Weights of a small contrastive image-text model.
Model: 9.73M parameters, encoder norm batchnorm, encoder activation leaky_relu, encoder widths [256, 448, 784], text encoder width 256, text encoder activation star_relu.
Training: muon at rate 0.014, 6400 steps, batches of 128.
Data: trained on photos of plants and fungi (iNaturalist), 45211 training examples, 18.1 epochs.
Rows from block 2 of the text encoder, named by matrix and row number. Rows with one number belong to one attention dimension. Each number is 128 + 32 x the weight over its row's rms, rounded and kept within 0 to 255. All counts start at 0. Numbers have three digits each. After the name is the row's rms in percent of the matrix's.
# v: attention query, key and value (stacked) (text_encoder.blocks.2.attn.qkv.weight, 768x256, the v third), inputs 128-255
# proj: attention output (text_encoder.blocks.2.attn.proj.weight, 256x256, transposed), outputs 128-255
v.91 097:100139137137149087180154120104113129082190153197140141165109109113109132102151117102144042168143091167117131101122177124138141182103128128151166189170149105128146081117112093159053139129149120161171159138115210189103141139138124094076101135109147143166127145131115103208130100203177137134123153100195156119136146156180148154108130118119108122141148063156134108186113114127148115110070
v.92 110:144128102131142139134123205168102146123103084159134117154079124171141108160081092180093159174149125143151159129083115119175084116100189093169118140125129111073171116151118064173083147083084137172159119148109153126128140110142117152156056081151100134180144117131145125087093114150195150157132066101136136161148125141203101169103115098103157153135130150059180109071142160184176155074104
v.93 097:165119153088126106130050131127082161174091104071167115135102157145096209163130119133155116131122169073110100137134165131128123118137111100105126158098124125126166154115167135122102158155145135160101137128182082157135129193130154139135112116174122158127114100090124151108198123150121146107090112154110109155121224177126125140111141154172141130129112167132147132094140121145127104107144
v.94 112:177168155111161093158159120098097097153135120104126122106094117139120128119173103120145159132111141101162074109104141171079142137115114180118117104088124120086151116123112148099132152158169100133161162135191094080143152131167132140093169111137154131092176114121111119169123187100135133069121146161076083112113147121055148159099110138177106111095111113129179162143183129084168090137135
v.95 094:131098092112111161128194066131101081119055111136084116144167169114118122135141157130133079183111137181142130137118109141104111132129109070129101101130151150137120162185132096146128118143146162119117195109131040162179120115068113160200125086120094132121124119150088131151153137128201161126085123157120116087112131099125094156149158068109145118128149082108136179098102093090115123087124
v.96 102:183150150117086138104113090110183153074124132091124127142102127165103095101070080173147088174138122143098124162090118174158110170191137136134123086124135141151153109167127166163045139070149143103153152102101144118123162136125155171137174073139143087138132089104069148127159096204130170092079143157124106189151120180112141155112107107196124123097154087163123135158112167171122128142079
v.97 110:132101074068149127129138105116108120192127154092089155146151097127201030085178082087119146108086131102180124098150092139096124185149067106118149083128063157134104162126219124113134167097079119110150182077126140140154158084127189138131089124137137104133160061125159137158115153154097161100186066159211064120130127135106101113101137135102144127110111139131179138142146176094060121109123
v.98 108:146124132122126175139086122151165091118125142159102121142118098187075113164096186180170130123110186177143118155121109123204154125050122098112140137111157095155180120171129109154120143251188104137084095136121136120147096085143142093172091115121153169075124109144135128128075063123205139130111127141141145085105134113113130132149094137127085084178135104114207086113093084058121159090121
v.99 091:110090096084148111138094089135164129148113160124153108087099181178141114116128170127140089147143152135130116076101124144078100125105114126148102129108120135096140180097196134118152122123160124129067079115133140138137146128127091128156129082139165136127114106106149145082085140172130163126109106173150131132127187125091093182116119130159139118066185149170127181131182136132101062142090
v.100 095:107144164164073134131086149116066107113156080090151123102156082116107160099101110153055120105164080079111110133104179102139146079146119121117124056118095160100107042154158127121144100058140108096132145133160151182095115140105130207134164083105117132119107159147160146185117195173128152072151162057088119163156114119126134102133151092164146146113059153156152169127142164152098141172082
v.101 095:090164158135126153118165148071132133154086128089104109138147047152172189141155118128077152169129090109183082117160113118129141161109126185182087092099137106129135112108151125118136139068145105124099183181106096087149153147152153111127111128096114136116153117137109074101164125074105124102126108141087118152121113178150105114125111095100137148173150143066141100098109108072124158112196
v.102 103:141197127129122140120154107153131095119153161117100107155092053088068126129154140138095094144117111152113155070066150077136156170092120124162128057120099064141120074164097150151111120078157119145161180180114154144095129180106159135132068104052152122135142134099104160225135112152123139109117161135169087144123155104174132108168154097153131095105138128145104127171116080095149105106171
v.103 103:137114128138126126150199117127156128064182144186094122120111085128124125142189143107176064088085121155150137060113141137097148122081139146200098189140158115114074145180142087212183101125082088095144083156139093102131144132173102082114170178114102148189102136143145110112113099149134119133174138115142127134103104135104150130161069123127095139127145084183039111131100061138078150100092
v.104 109:115138095146114122062098133163103133145134098122114143119124158101154170158086136125084096170131112191083099155119116143058117095110134128225138113113176056164115084145175096124101106131152108148155144170125140197124136126133136131123092056141102162131089149155147132100176137125086162187120101179177176102147125136198102074137164054109146153127097185132155163098144073149123119086129
v.105 111:146228163170079191178158125148072111094167078110178124120114104115083159203119142186137095082134070100128139123107146095158131121185144114121135102189133059127138129116150109107112107114091102054128145132091155104137084144098152125098197085081119127141197090163085124141154160144068141116131146118062052125127105131130141102130075163151184113116148119150148177106099116140129144132108
v.106 118:138092145118115206119109141082176107091077132127112110126201146109072137176120168107162113105130147144105095124148094146170168153168141114107106053132149106145023151112157134136137107143148157171060121141163136186159099114160128124129087086102095091084126132137099060116152104146087168098098140155136129133087129148087080100155141157135116139121120107116072102124092074148099161090143
v.107 106:162178089129178103107118153087107148109162124106158115080173143063148130123176114128128103134140105118150145161145099087116106066143120145069150148163102117119064112103128122131088135156112107155137149137187116099168179141121132152140113130196096089124196096172111134151148149058089107188091184142136143070112139130155162168137150145103148164116091135138104145134129162146117119106096
v.108 091:164077159074146128177074118138140072113074115103119178170106108138096076157070148073170082110066198143128109080158123151103200110094104101184125119104131146131125159174127172126141139125193132112162060181176145126122154108075165093155053244165112167161138163116099152101122080160115099092145102182161151133119167159096097199092087177146099128086129145107140123100118112101139129145100
v.109 106:152093180088154190127107144173136116101153099134129092122111163146085119129111169128143145131154100096168115095070148163102136066062130113117104128141170092091150180139088188101136153088150123072153100091135134115115098154151132132120102106100102084147119150136093155091119166169172176126123119081126143176169083109106141094114112069150113138087120120144128184147202182205104117119119
v.110 105:163116159132124099123111104116166089100125124148093114095114083142066108109104152096101143097102166154148101144150131186146164062137127110103127149084128136059093125106199101160066116132128121106147104101097133181111154044090135097120143143059139159160085150152146199159048115132124201115120155156193144110188094138119142140123131078125056118131088176121104118108148087170118128131100
v.111 109:168144119120144137124160182183110087106142139131165133165142104141050093162035097141121134119143092094126126159152136121113163119092207103132170139103145047115125106101071146111149138129138106178185107163061154153106126142141163112154046181118137150146125167141107088101119093101164107103064151092156165119174154119161110158072097104125110137131080147105166105133133099129149124114150
v.112 118:102137200153089152113090129117200151132087141116063139142150109138162134111178094108104203123161123111148108135160108123158126156121133146077138105159140166102052083128130142118159167078128145098104093119141111169157115116130114095142135104090115091124120144099110169092127134094114102104111141153077068109154084140160137116145132147178137118123163134106136136113122163121057142154088
v.113 094:140135131093145106184139138155131119100130098158079111177125128099151137154136142107124143126207139174141111076072124138110168092076143139134137162114108136127093122125145081090048124121152118140157095098123114179082115083167065128093082146107129118158146131123133128094130139141114178184095097176164180128105116125174102107173184159109115170080134146076183143135125118138211157136111
v.114 104:142107113108176163126108163146139158142143126140116171133068068178165038108135085108190142134133134101215113119160133086127168053151143171135144158111073163069108130123090160142170132157093139085132110110149093080124157135169149204196157185169139139106136092131084082094139148091085090098117142147115122104134117159121145168125183165193152137087143165161087110101181138151154069134112
proj.91 085:112149138191112110132133074097131051098095175146125115101146058211180092126142115115098157126102140114108161093179144199176113090127130087166105095129134143109096116126110120150130118156149121101170110137144162052147110180155096167161079135054174111113147112103103084110110101152189119069197083157097157092178133144134134177150097161122105115149155081074101124098175108119088123123138
proj.92 116:185165192122140109072096122116121105131134110115155152130136148129143117143157133124156106154084063128138126135062118159120058195142100127192134149124134127104151098101163163124117098137110144149126128131090143173105223125113121147150142101206114047130070140126176120157096164171092183106143123153106139125141114127179174135135152125109075131164121071099167178063150151186110118110164
proj.93 094:144109102064143150173144107168089105139132118183099169140101052094104101134092122153089116113114074140099167162120117143130197169124130077134169176167156078083125123067170143178137053146128157168152094154167147104125162094116143149104134128119131129176071133093161119161107165103204142183078141082128151166174199129149154125134156083119136106105119118133128107122148109093171097130140
proj.94 108:127059066086138112184081092102086105162147136152169125100123176099113130163153100105110143070122160139124120169142188143184159128154125075132134107159128126150108145166079122112152119131153146119143125143138099138161081118119178147139120105136158093109140125137100084076134216072156104103152151106120143170062113174110162098166108139097133114156190129167109124143115139130181109107161
proj.95 094:116189177086092162118111099187160151092116167116081142097051109131117106140201159115133156132107079154128178120048109121143125112165120129149119161119035166112115108124166111066112145111096180122201171122126125158089119138118088175139173104152105139076142143147115116135137121174124086132132089127145157151126111092118110153144079129131125137175132111129125129178072140143172123084107
proj.96 094:152136118108108078196159110142176088059106137111031157137090081126147137121117134186154109076118167160152176150135135166124152111129093134103100153188066168095159113094140065174127143068128111181153155147151098071120112093067099108190093112105107125121165185128102113159134130198105146119115109230145087124186113135113148139157115123141126085113123142179157111113105127106135159080127
proj.97 120:176191057180164107158114090142127087163070129115154111036126068061148127163174105137169161151145128152102167124069168147127097117090138119118139145112099172128168086100134168144182160134123117117166158113154089162122143148140123113087163096169109103139169116142118156118164159149138118129154149159127134132087115111076141118143110092149135108138158125098153133154162105135161116138113
proj.98 101:111185149152070149139098165139113214080132081162169118118114109152113088174160115151164106130113115136132137119168073104108121072118139118147209095107145109133082134134139179159084091084084110086160086155113170100111155198134072152161166121074190179115154143143117159156164084118139058115174132099116128203116116093162151127090129114118117096136124103211117106142119125125069110115132
proj.99 093:158175093104130178172027144207160159123146130087149181084143094099190108141201144140098132138076096175143146169107157087131141153110166075178140144157118160112143089111157122159094120139120146162148176088132103159114156092084114099120141058137124106128131120140200124183133141178145117116115124113160128163123180104117134106147142078101103164128145128174133131152129114141095140098117
proj.100 093:139095075101100124077185107085130123096100164127175143150119137123050131106128108129085137113148086087126142141142183152099136183154096134145114125153116149133095132178106108131113152143120059076103195132077121140097103140114152097102069171184115131153107140161115054123085149164109122123135096150091139120137107136168101146176134123127101111209140113076164139134101110091166141146116
proj.101 098:100143140173138103126159189108135113162106068132113110126122169178101107136166087131127173133149160151105116140171110088125118147131131154129108117136123152152129088190116152078155146105111141102086103172165139129179106087152155105111127190102081124182152128092108119086114085082106151119069145154119105040060099145110147078071154180125112126115130138085098146107135126145073110140146
proj.102 089:107151098165091140110137139076148124120129129175155088126100132214114132112198129107124173117125111129106101139120118147174059085123169104143135132059087156121107149166062121070155161111134116113177137143146101100144091167137136118130093141088135162118156172114079123124102189212115132182090120145185140050158076187123083122139131150105136116147187106133166067130103147140133195078138
proj.103 106:052149175150128156117118108122175141152077118070130102121137159166162154069102133101064156160120203112120150097192158171121136089181129112149107147149125147124080119142136113057141110129116172136105164157144193135121110172116098146160149098070154086075146099067115141106139069149128111099102153158141111060085102106143135121144112192160083146118122120091091178093087113105079090153081
proj.104 115:147140151111113097126092156107159144112154149185119148167111096107093110075156094121052161158176058111160119134100090113109130126133127096171115103121124146093112130143106113149123133110099156161117151157135091099101167157151190158101123132125084096194097098079170098134090134171121181156064148094170120075154101117187093098137170132139130194163144101093125110149129114175172155117083
proj.105 113:090134090110132106123195104103104100116101132092063151134166154158096115124081096102112108088103170124115149188167131118120128150132083140093137057196094134116122185170107124085126148123128093112078156173146133133121127184162153102147100107145127113152091160056143204144108166119106146104079155085139112120109147194164098116166160147166109101150076103110178124105147152063153119120106
proj.106 120:095196127161074184157141165163108145113116149120051084090050090123109115092081157128175101125144150144113175139136092140109148082159120162076175191167134140151152144156145125127117133091137142183098139097165116099143124125044096126107129134096117206140158133131149185149172135134146124187093140108172144100178143131099128123104139101118166114115130105203123094140156115123125131105125
proj.107 107:109109147156119104149201084119119085130139088183126145146116128066151125115112118109090099146122118085137160145151116161177197145121117086172116096126134093113097088133083092144171127135150102122164131155168122128104164089135127139099153167166148168135117128123099136106104130054119203159073143088135098158172170160155137123099076177122198082085149136078151132159113100153173118174169
proj.108 081:174131167147154166170098148107167208069119145113099115131094106151136166136097155191049130170171094118146139097110135110165144103106199112125204169123129090097147124077174120101104135115133191149145080125075100158160191115095093139094124111056127110133107123135141134151153113133190112160118099144132103137133083132096149142161137153120142123062140124164096121140075099116119141149115
proj.109 112:162122166122126150048051120146146096141115174082141123153209155120110174080150145167132147087112122121147107140104138130120081176142143189178216133148125152181155098100102147134125088083126096129112192070116097149147165141123117046130127084141141124091105128157173121186099147143129181119112157115179142136176111097144127128169141098123147151162149065159147111121064140145103174080107
proj.110 102:123170144101098185112108108130147211105118099135158132139139124091200104098110129153127128134181115117171158081111122118082094116178158105135111148156128144117116116106169170063125127149131134172120152079165097196104139160071121135141110123132055114110090127108133105137139133183136148185190141162159021144176048160140122101081162085148134103152129157172134114176164149105141167155096
proj.111 113:121138218145134115091095188083125129101129118151171088142100153196084137116068116201114167167093071117121124130136087113124125151107100202091126102117145081144141107150088120147126079075135119106133082151159161126127145096122127132119116164138113097194098156177089094168118140119168213175107130102104105109166076131177150162130143152113151167130100067079099078095097187176080189134161
proj.112 126:119177156137108136101220102113178131168110104103066138154140147060099150142129117141192140109185148161141138070201083111100134120096186184097145150168114143148128130165145183141110168139068105142085145094134076148183084115128119112145093141103107163116150100137146187089142115065092143142115146186138091161064103152118136094085148111159150105113138126140206167151127112113110188172137
proj.113 102:170137229084149131132102065138181098151129176098103080102111116098170118162116141131099143148169123122128134054122134160113121159170107124141126150144137104137117128137123123103123159154116164145145096101116118176147155142140097134109131126064123070120115106147172151096083097104135171020204130115135101067085052140087169138119130108131129152176153033114115156126147065195139117107062
proj.114 111:111020161120182117174179108113164149115105071112091078155094149111131212139141145120075090167146199124114147111123141178123169161083156088108139119165178099137128094126094084090149103164120192129133017187121130154120179137121117091124107157100179109097090125155106132134121127065125098091110083152046089131057104121145114130121091170136123126099149143127143149189074090129134114127122