python train.py --encoder_arch="resnet_bottleneck" --model="contrastive image-text model" --dataset="photos of plants and fungi (iNaturalist)" --train_examples=45211 --image_size=64 --crop_scale_min=0.5 --horizontal_flip=true --tokenizer="word" --vocab_size=1482 --loss="softmax" --embed_dim=128 --encoder_norm="batchnorm" --encoder_activation="leaky_relu" --encoder_depths=[2, 4, 4] --encoder_kernel_size=3 --encoder_stem="single" --encoder_avg_pool_shortcut=false --encoder_widths=[256, 448, 784] --text_encoder_causal=true --text_encoder_width=256 --text_encoder_layers=10 --text_encoder_norm="layernorm" --text_encoder_norm_position="res_post" --text_encoder_activation="star_relu" --text_encoder_mlp_ratio=2 --text_encoder_head_dim=64 --text_encoder_fused_qkv=true --text_encoder_bias="all" --text_encoder_qk_norm=false --text_encoder_parallel_block=false --text_encoder_inner_norm=false --text_encoder_drop_path=0.05 --text_encoder_positions="rope" --init="trunc_normal_002" --residual_init="none" --optimizer="muon" --muon_scale="original" --lr=0.014 --momentum=0.95 --nesterov=false --orthogonalizer="polar_express" --adamw_lr_other_params=0.00091 --grad_clip=1.0 --steps=6400 --batch_size=128 --epochs=18.1 --lr_schedule="cosine" --final_lr_fraction=0.1 --warmup_steps=320 --weight_decay=0.0 --adamw_weight_decay_other_params=0
Rows from block 4 of the text encoder of a small contrastive image-text model, named by matrix and row number. Rows with one number belong to one neuron. Each number is 128 + 24 x the weight over its row's rms, rounded and kept within 0 to 255. All counts start at 0. Numbers have three digits each.
Before each neuron's rows are labels from the 100 texts, of 14976, where the neuron reaches its highest value: "tokens" is the input token at the peak. Only what is clearly more common there than usual is listed. The data: photos of plants and fungi (iNaturalist).
# fc1: MLP up (text_encoder.blocks.4.mlp.fc1.weight, 512x256), inputs 192-255
# fc2: MLP down (text_encoder.blocks.4.mlp.fc2.weight, 256x512, transposed), outputs 192-255

tokens: "magnoliopsida"; "class"
fc1.68:126137125126081154113179165140095140147121158087128112124119141144075126086127142109159107105148159098135147135094121123150158148147155145148164116076122082152089133095169146147140159140110135
fc2.68:085107124103147100115151183122158146089098144128146138137102129130165163123100122125091119159145103097141109137130122108114120124133111109119079117166069091132127138091128136105076130126127107

tokens: "<end>"
fc1.182:106122083176136153135093128108113134175114098153126126154100134170117136111138149138099131144158181083119114107150145079132136147174152136191151105149144121151132130105110130082115124130178108
fc2.182:132114143108142138110138125095124127109124142151180130125130120149101192152166115095085145111132113135139140139103087120095112143140159101114106122127124160105105151108141122084146166098147153

tokens: ")"; "agaricomycetes"; "asterales"; "<end>"
fc1.41:166112125121107142141098121101144125146143112148110129128157165117106139092148118112189124167147170134099172076114132156139139126137135133138106118105120138126146129161133149160160124167114160
fc2.41:127171157152101077148133104113138141132141124097134157167118129128123156098156115164155103162113128119137159118144134117133130123082103098119113133161179135084108126154139126129096121090148159

tokens: "family"; "<end>"; "vetch"
fc1.383:127122149150142120137106161106142132108131099094128112109121124144114150111104115168136082155143132104121122120152142134151132109181123131129130145133157158090131087096134085111109141171128122
fc2.383:153116126116138158143124140163121130135122147143197142128151149129141142100135154127117100111123131140100126087148112129152118103089133135135100104109169124111119157130127160135124152124152121

tokens: "magnoliopsida"; "family"; "<end>"
fc1.346:106119154100141137122108129165170173146066103088098123157090091092117109111107103115130127142183144081116150121134121092148158134172106146098169066125107131128115106127154119150170092119110142
fc2.346:144096137104141132090118137128141120097107166118121093151138116080125109101172082135157126124142128118112156119138165149159151135135135103113103096139154154172141133159106089109084117118131103

tokens: "<end>"; "magnoliopsida"
fc1.459:153117110150147101113160121145105125130132135153138103151124154186153137145099168123122108138144145123135123151141133118144102141119107126156127125169134161107145110173141150138099088167122156
fc2.459:133107116115147104099115138119094136116133181091141121144146108125143151115138120137076121138118075127150097086083117157107165137142097088147134147106104159084137118118124145086139124136092143

tokens: ","; "<end>"; "order"
fc1.90:101131139153141149111139156124117143112206159138167152134090180158107141146149112121130149106090117115108150142125105151081136096140126144150119136120129131121109132096146101114145138101151158
fc2.90:154161103128114098096120070152138153163131182139092166120110140134155134117165095095102082108105136096132140103099143127174104163133129141128103126115114118125173142156120143113103100092145142

tokens: "<end>"; "class"
fc1.239:120150154094129110150112122125090141115126127104132126111121138119175121083138160120097109156096142116115110096176156124133115121112089127164166134113108121127152066150145104164101158110127131
fc2.239:138115110104138115137133091136138120150123134115121081121128108086122112123107176138098137173126103123198142095125137131144073165094124083107155106138153150112120108160121124118143195133132129

tokens: "magnoliopsida"; ")"; "order"
fc1.439:140155170092169136090125131148127169135117137106151105138147128110138154129114101124161159163181075120157105107131139138153143079127136116142124098113114187163111133073128111058160117121105107
fc2.439:120116132148172152123141151128142149130136138097136111100124133165121115137165104147191126170176162135123114143156143121131134156148100099095115129172125123126146143177092144126127141121109116

tokens: "family"; "order"; "<end>"; "class"
fc1.483:119168115131151143144149124092102127108123152134111124141111123094131105124120134131124066118143110203157102132121152105128160122129122157122164121087164144104067103176110122122120124086127129
fc2.483:073114124138055137115092107116125101131103094118144135125102114174132151143116172118138102129124132122128142155137154180136156159147144110159093115070151120094151134160091112092097117139124161

tokens: "family"; "order"; "<end>"
fc1.80:130120141118136127123118097151116125057110143100149126135047125121095149117144118124122122093126120164138144107149128131153133125147147179132115177103121125138115092117071127102130115143127093
fc2.80:171135086147108106114118163102101131112141120112143118100167149131178089158088114142125120115127131151169093111090146141127097109186151074149111155165084126165126122115111150122156178130133133

tokens: "class"; "family"; "magnoliopsida"
fc1.228:149152176125144157070139157145131122132106087116133129078129116106085111073146151124113131117178119141086148118125123086102142167117134139111137130137164150178096147086120094107103142106104139
fc2.228:114129069101141110124112121156126131130117125137159111116115117099102113146116088150119113128099120156118149129142144181108123135130134106105131161108103172147115133103124120101148175146172100

tokens: ","; "<end>"
fc1.482:111151086132138117124197090113135106120145137162127135144110128114133151158169112122130086133124115115095104135127109118115164108134077154110095161157193167114107140118073128132140124130109149
fc2.482:126115104109149077124124106197132141113122146116132108133190152133103093131097076163173126132154108133132100110142142175126110134127158119146122137074115088124155158093139130124131140124129094

tokens: ")"; "cuckoo"; "erigeron"
fc1.99:119127147077087144099138131119173122151139125122140139189166154111094116094147119120147160133130144162146146104083089096111126100105108140134157122152107114107120147125136096121160096128108142
fc2.99:151137094083119116106158159129137113167138144111164101138111159152126097107121132140114109122166110108102157061108134127110091110131109116183105110133149123163129137118128113152145121151142129

tokens: "magnoliopsida"; "<end>"
fc1.65:154110138110141096122157098161125117103104135142151094155122140144099106128134100099164123157083104111113141135116129106127081139113105135132086137117162122101153111144135130102126176093145116
fc2.65:114101115171143165159124123138107102142118137116123143107076105138155098123131169117141103135120165164124147103143126133136154103153132111140110120114133146133121138095121145164106148091172114

tokens: ","; "<end>"; "class"
fc1.274:139101147113111141111150145138140112117111102115140150139101130131126137105113119117163071131130130135149143127117078102095151150145117165149180134143114108139122180143112123161182123138094130
fc2.274:106112136154097151149133128129163141112090099099163113109163140155107151164094146142138189117108115127160142148181096118136144114126127128139108132161160133133113142084138105127089097144060084

tokens: "family"; "cylindropuntia"; "<end>"; "cactaceae"
fc1.351:158123130135117118177121161143153076174095107125128126104127131127129132137117123155139067111136111112142120104129170151190152123140123131154099090110091110122093146116137147151095119107155120
fc2.351:129094148083148171102156128122111152111129124119110128135125111112133117129131132139124115108107146130117119127113113111139135128105118094090143129114091098102139122159216145159145156123143122

tokens: "class"; "<end>"; "vulgare"
fc1.167:123120093103105136063135115132114087107126123137110101136169108165129127090137147099145096136111148124157154132137114110189105135118122152113131149122097122112181139148161100170124127157158102
fc2.167:106139083139129146149150171150143096121107091114109134117099116141144105122141143136138136130095080104118125115150120112113131143133120114110176143206126132167122136087134137133105161109118114

tokens: "order"; "<end>"
fc1.401:096133132126129114090128157109135162132119096147121157140135084131122161108147177146095148127132098113103075163167138147117149133143099081109094150095126141143156105103166156132144108129170145
fc2.401:119169113153094094115126118116129077112131103111152126104112126086092140146100131136092111110122140131134123126150144129180109081149149132121154105173146161130115162108111133152105163123152124

tokens: "class"; "<end>"
fc1.385:134114166154075131140151144134149134113103123131183117093137114096114122122147166144109121159140090148107126134116113147122139129125096091086094137169177099094139141124148135114122131156136132
fc2.385:135133123111124130122137133150137166071130140138090101120142135100115106149087116120088113116100103089174157072189115123153117098130156142123099096154063129142162115115100123118111141128160117

tokens: "class"; "<end>"; ")"
fc1.447:116144121113127124130115129124160098157150109096114116137119161107115128130124084139128129137144123145128090136142052135140106180127133140147183122158098129147157134115133101167168145149203164
fc2.447:137102143103086120158074128102138142135114126146107135117112120119122129140175065179146163100116127136101146123126103161128118128100110109137129129117108136145153148172100105165141079126178161

tokens: "<end>"; "fabales"
fc1.332:173147092159109157124142095112165155069063137151143124146112148132144109131091111118154141141117119113158107085101159148103140104153126141101154119157121155113113106182125120102136137137100170
fc2.332:125126166132113100125150142122146090146128135100089128114133136097102124121140104154159135140113127144103132171113196121123141131139127127142097186114142133089099153149105099102148089180142103

tokens: "family"; "cactus"; "asparagaceae"
fc1.149:134132103133138132103135113137164122151125129123100107159128153134110137081072079100128176125126138165129146100105146166105087154141150135134157148151133117106117153090106147118137134125114094
fc2.149:085121096105148128176098168136116072100128159110117102128110155134133150132111136169167109113126116155116071115128133119173136132120140149128121082125134141130163138128082145089119144169094129

tokens: ","; "family"
fc1.306:145129166115171101144153138127133145094135118095133154126109131138132137119106154126093092171145153087147124137128081096106136110138155126105117156130104122139123138096166108121128107177109150
fc2.306:128162084128105112135174129125135123122167123143109143126109088121111143098142113119101138151150158119144121075102164108192108160141146088121164119174107102107144096108108154163151128169099141

tokens: "class"; ","
fc1.457:095143137136121156092112162126122136122109101106115135131170121122133082126172102125105151112135122120146123082126133152129155095107131134145107074114117119170092143080164129137158152142167131
fc2.457:131128136144165087114128103122133094120121142096107097121131172148115110116101121160166105141157099123126131133107152156156154115084129160146118117129120134123153093125126116143133173066089155

tokens: ","; "magnoliopsida"; "family"
fc1.415:110128143106126157167144154087123160168142114132105107131117151126130146136135102056122141154125123113154149089120139136093120133097099107156171129110116123118157106089175151164119098096158150
fc2.415:120127174141123154125144089095126109131121083127096117121148139121125119089145101126134068175117092121190155100099169107174120098128107107149133093126197135149168143140137155120114104145114091

tokens: "<end>"; "order"; "magnoliopsida"
fc1.184:113138108100109110143152103158139138111106157141143110079127164070138121090125172146094173101093123111194140069092175135081162125094142142119141141179141103133121144142093119171103167148098119
fc2.184:123134139132133104095150146139143150140085105077129132140108134151112116172170106168127129143122140143137149141115142110074115076153125139151103154084127142070149143108143117153127115103173119

tokens: "order"; "magnoliopsida"; "<end>"
fc1.432:128113130161157093113088151144174119121133103108149124170136082103186133162135120119150139117093156147113144156137094076113082081141098114099128116098138166075129116143134134117135122109140134
fc2.432:119096109137145142127090081118175125107145160152112136104110127111112129107153107146127104141091134084145133119101136167161189136149120101123173100176131156176158101117153153116131109152124139

tokens: "class"; "yucca"; "pinopsida"
fc1.15:149115135153144125108105140097127131125149105156138108146137128100130139169084169148161137170130128140101136102111114106124112113090090163086128138129131104138099106140155129142105119135145145
fc2.15:143105106126152110151118155126144116133142169122066124130158101119145104108081134145184107149103131119092143127121123130107144173107156166124134153100145115129106135103134133103155153165099126

tokens: "class"; "<end>"
fc1.485:122134082122153121155092153136139116129148102144079107103156099148130124141127117099123148123136141101124117162120111152162130109169143115120190086119117117141111101187111135130098107101112118
fc2.485:158164143106161161182124124148088153086128103128114121119184123137132120122133155072177105135087138121145132098132156152110140127135155109110113127136144057116109072151137129139135076121121078

tokens: "order"; "<end>"
fc1.452:170101185131175107103165185120119108115086087153123088151129118106141118107104112107128107122094120117123132131106138170118112072085125170124102113119093157124125136165114133136160168125102130
fc2.452:116130098132148109097104106124123095107147168118133142143093169125122121107116136103080180126169125161109117155158155123124114138127123104112122097180116085089138157127115122117124119104097119

tokens: "order"; "<end>"; "magnoliopsida"
fc1.289:066146173170098127140128158170149157119120107160176119127122109085095122069120134130135137141118099127107128103121092171124140138117162103147146105103107164169115160089111137162150119177155149
fc2.289:146129116110128128122145151126175088121131162129106096066142084144143106162111089099137103134127104124087086154102135124127125131103100133124067100146123092101137140134117129103084151110167088

tokens: "family"; "<end>"; "magnoliopsida"
fc1.215:113096141146092119094136155157128113103136089181118123134142117154139165138146065132092102139067097142113093168109117137130138116146131158114112096138132143149167149091132162125144106115089119
fc2.215:134111128135130142125102114136167180139107154131077124144113147152093137122087144127105108131124138128156128110098099097111120109129103152132104129070146172158159142158114108079103114130169151

tokens: "family"; "<end>"; "leucanthemum"
fc1.64:094101125094130089105124135129153124089149130174116140139118109094128160099118094089121121122110122133114121100151091081141141148143112121128123132143103127132187083115168134180092128098177161
fc2.64:102159147131133123137125126113155168103110120096129133120141109167145143128131118129086144115121135131129073113159139113127140096151123122120139165132158140158192118154162114101132159093096083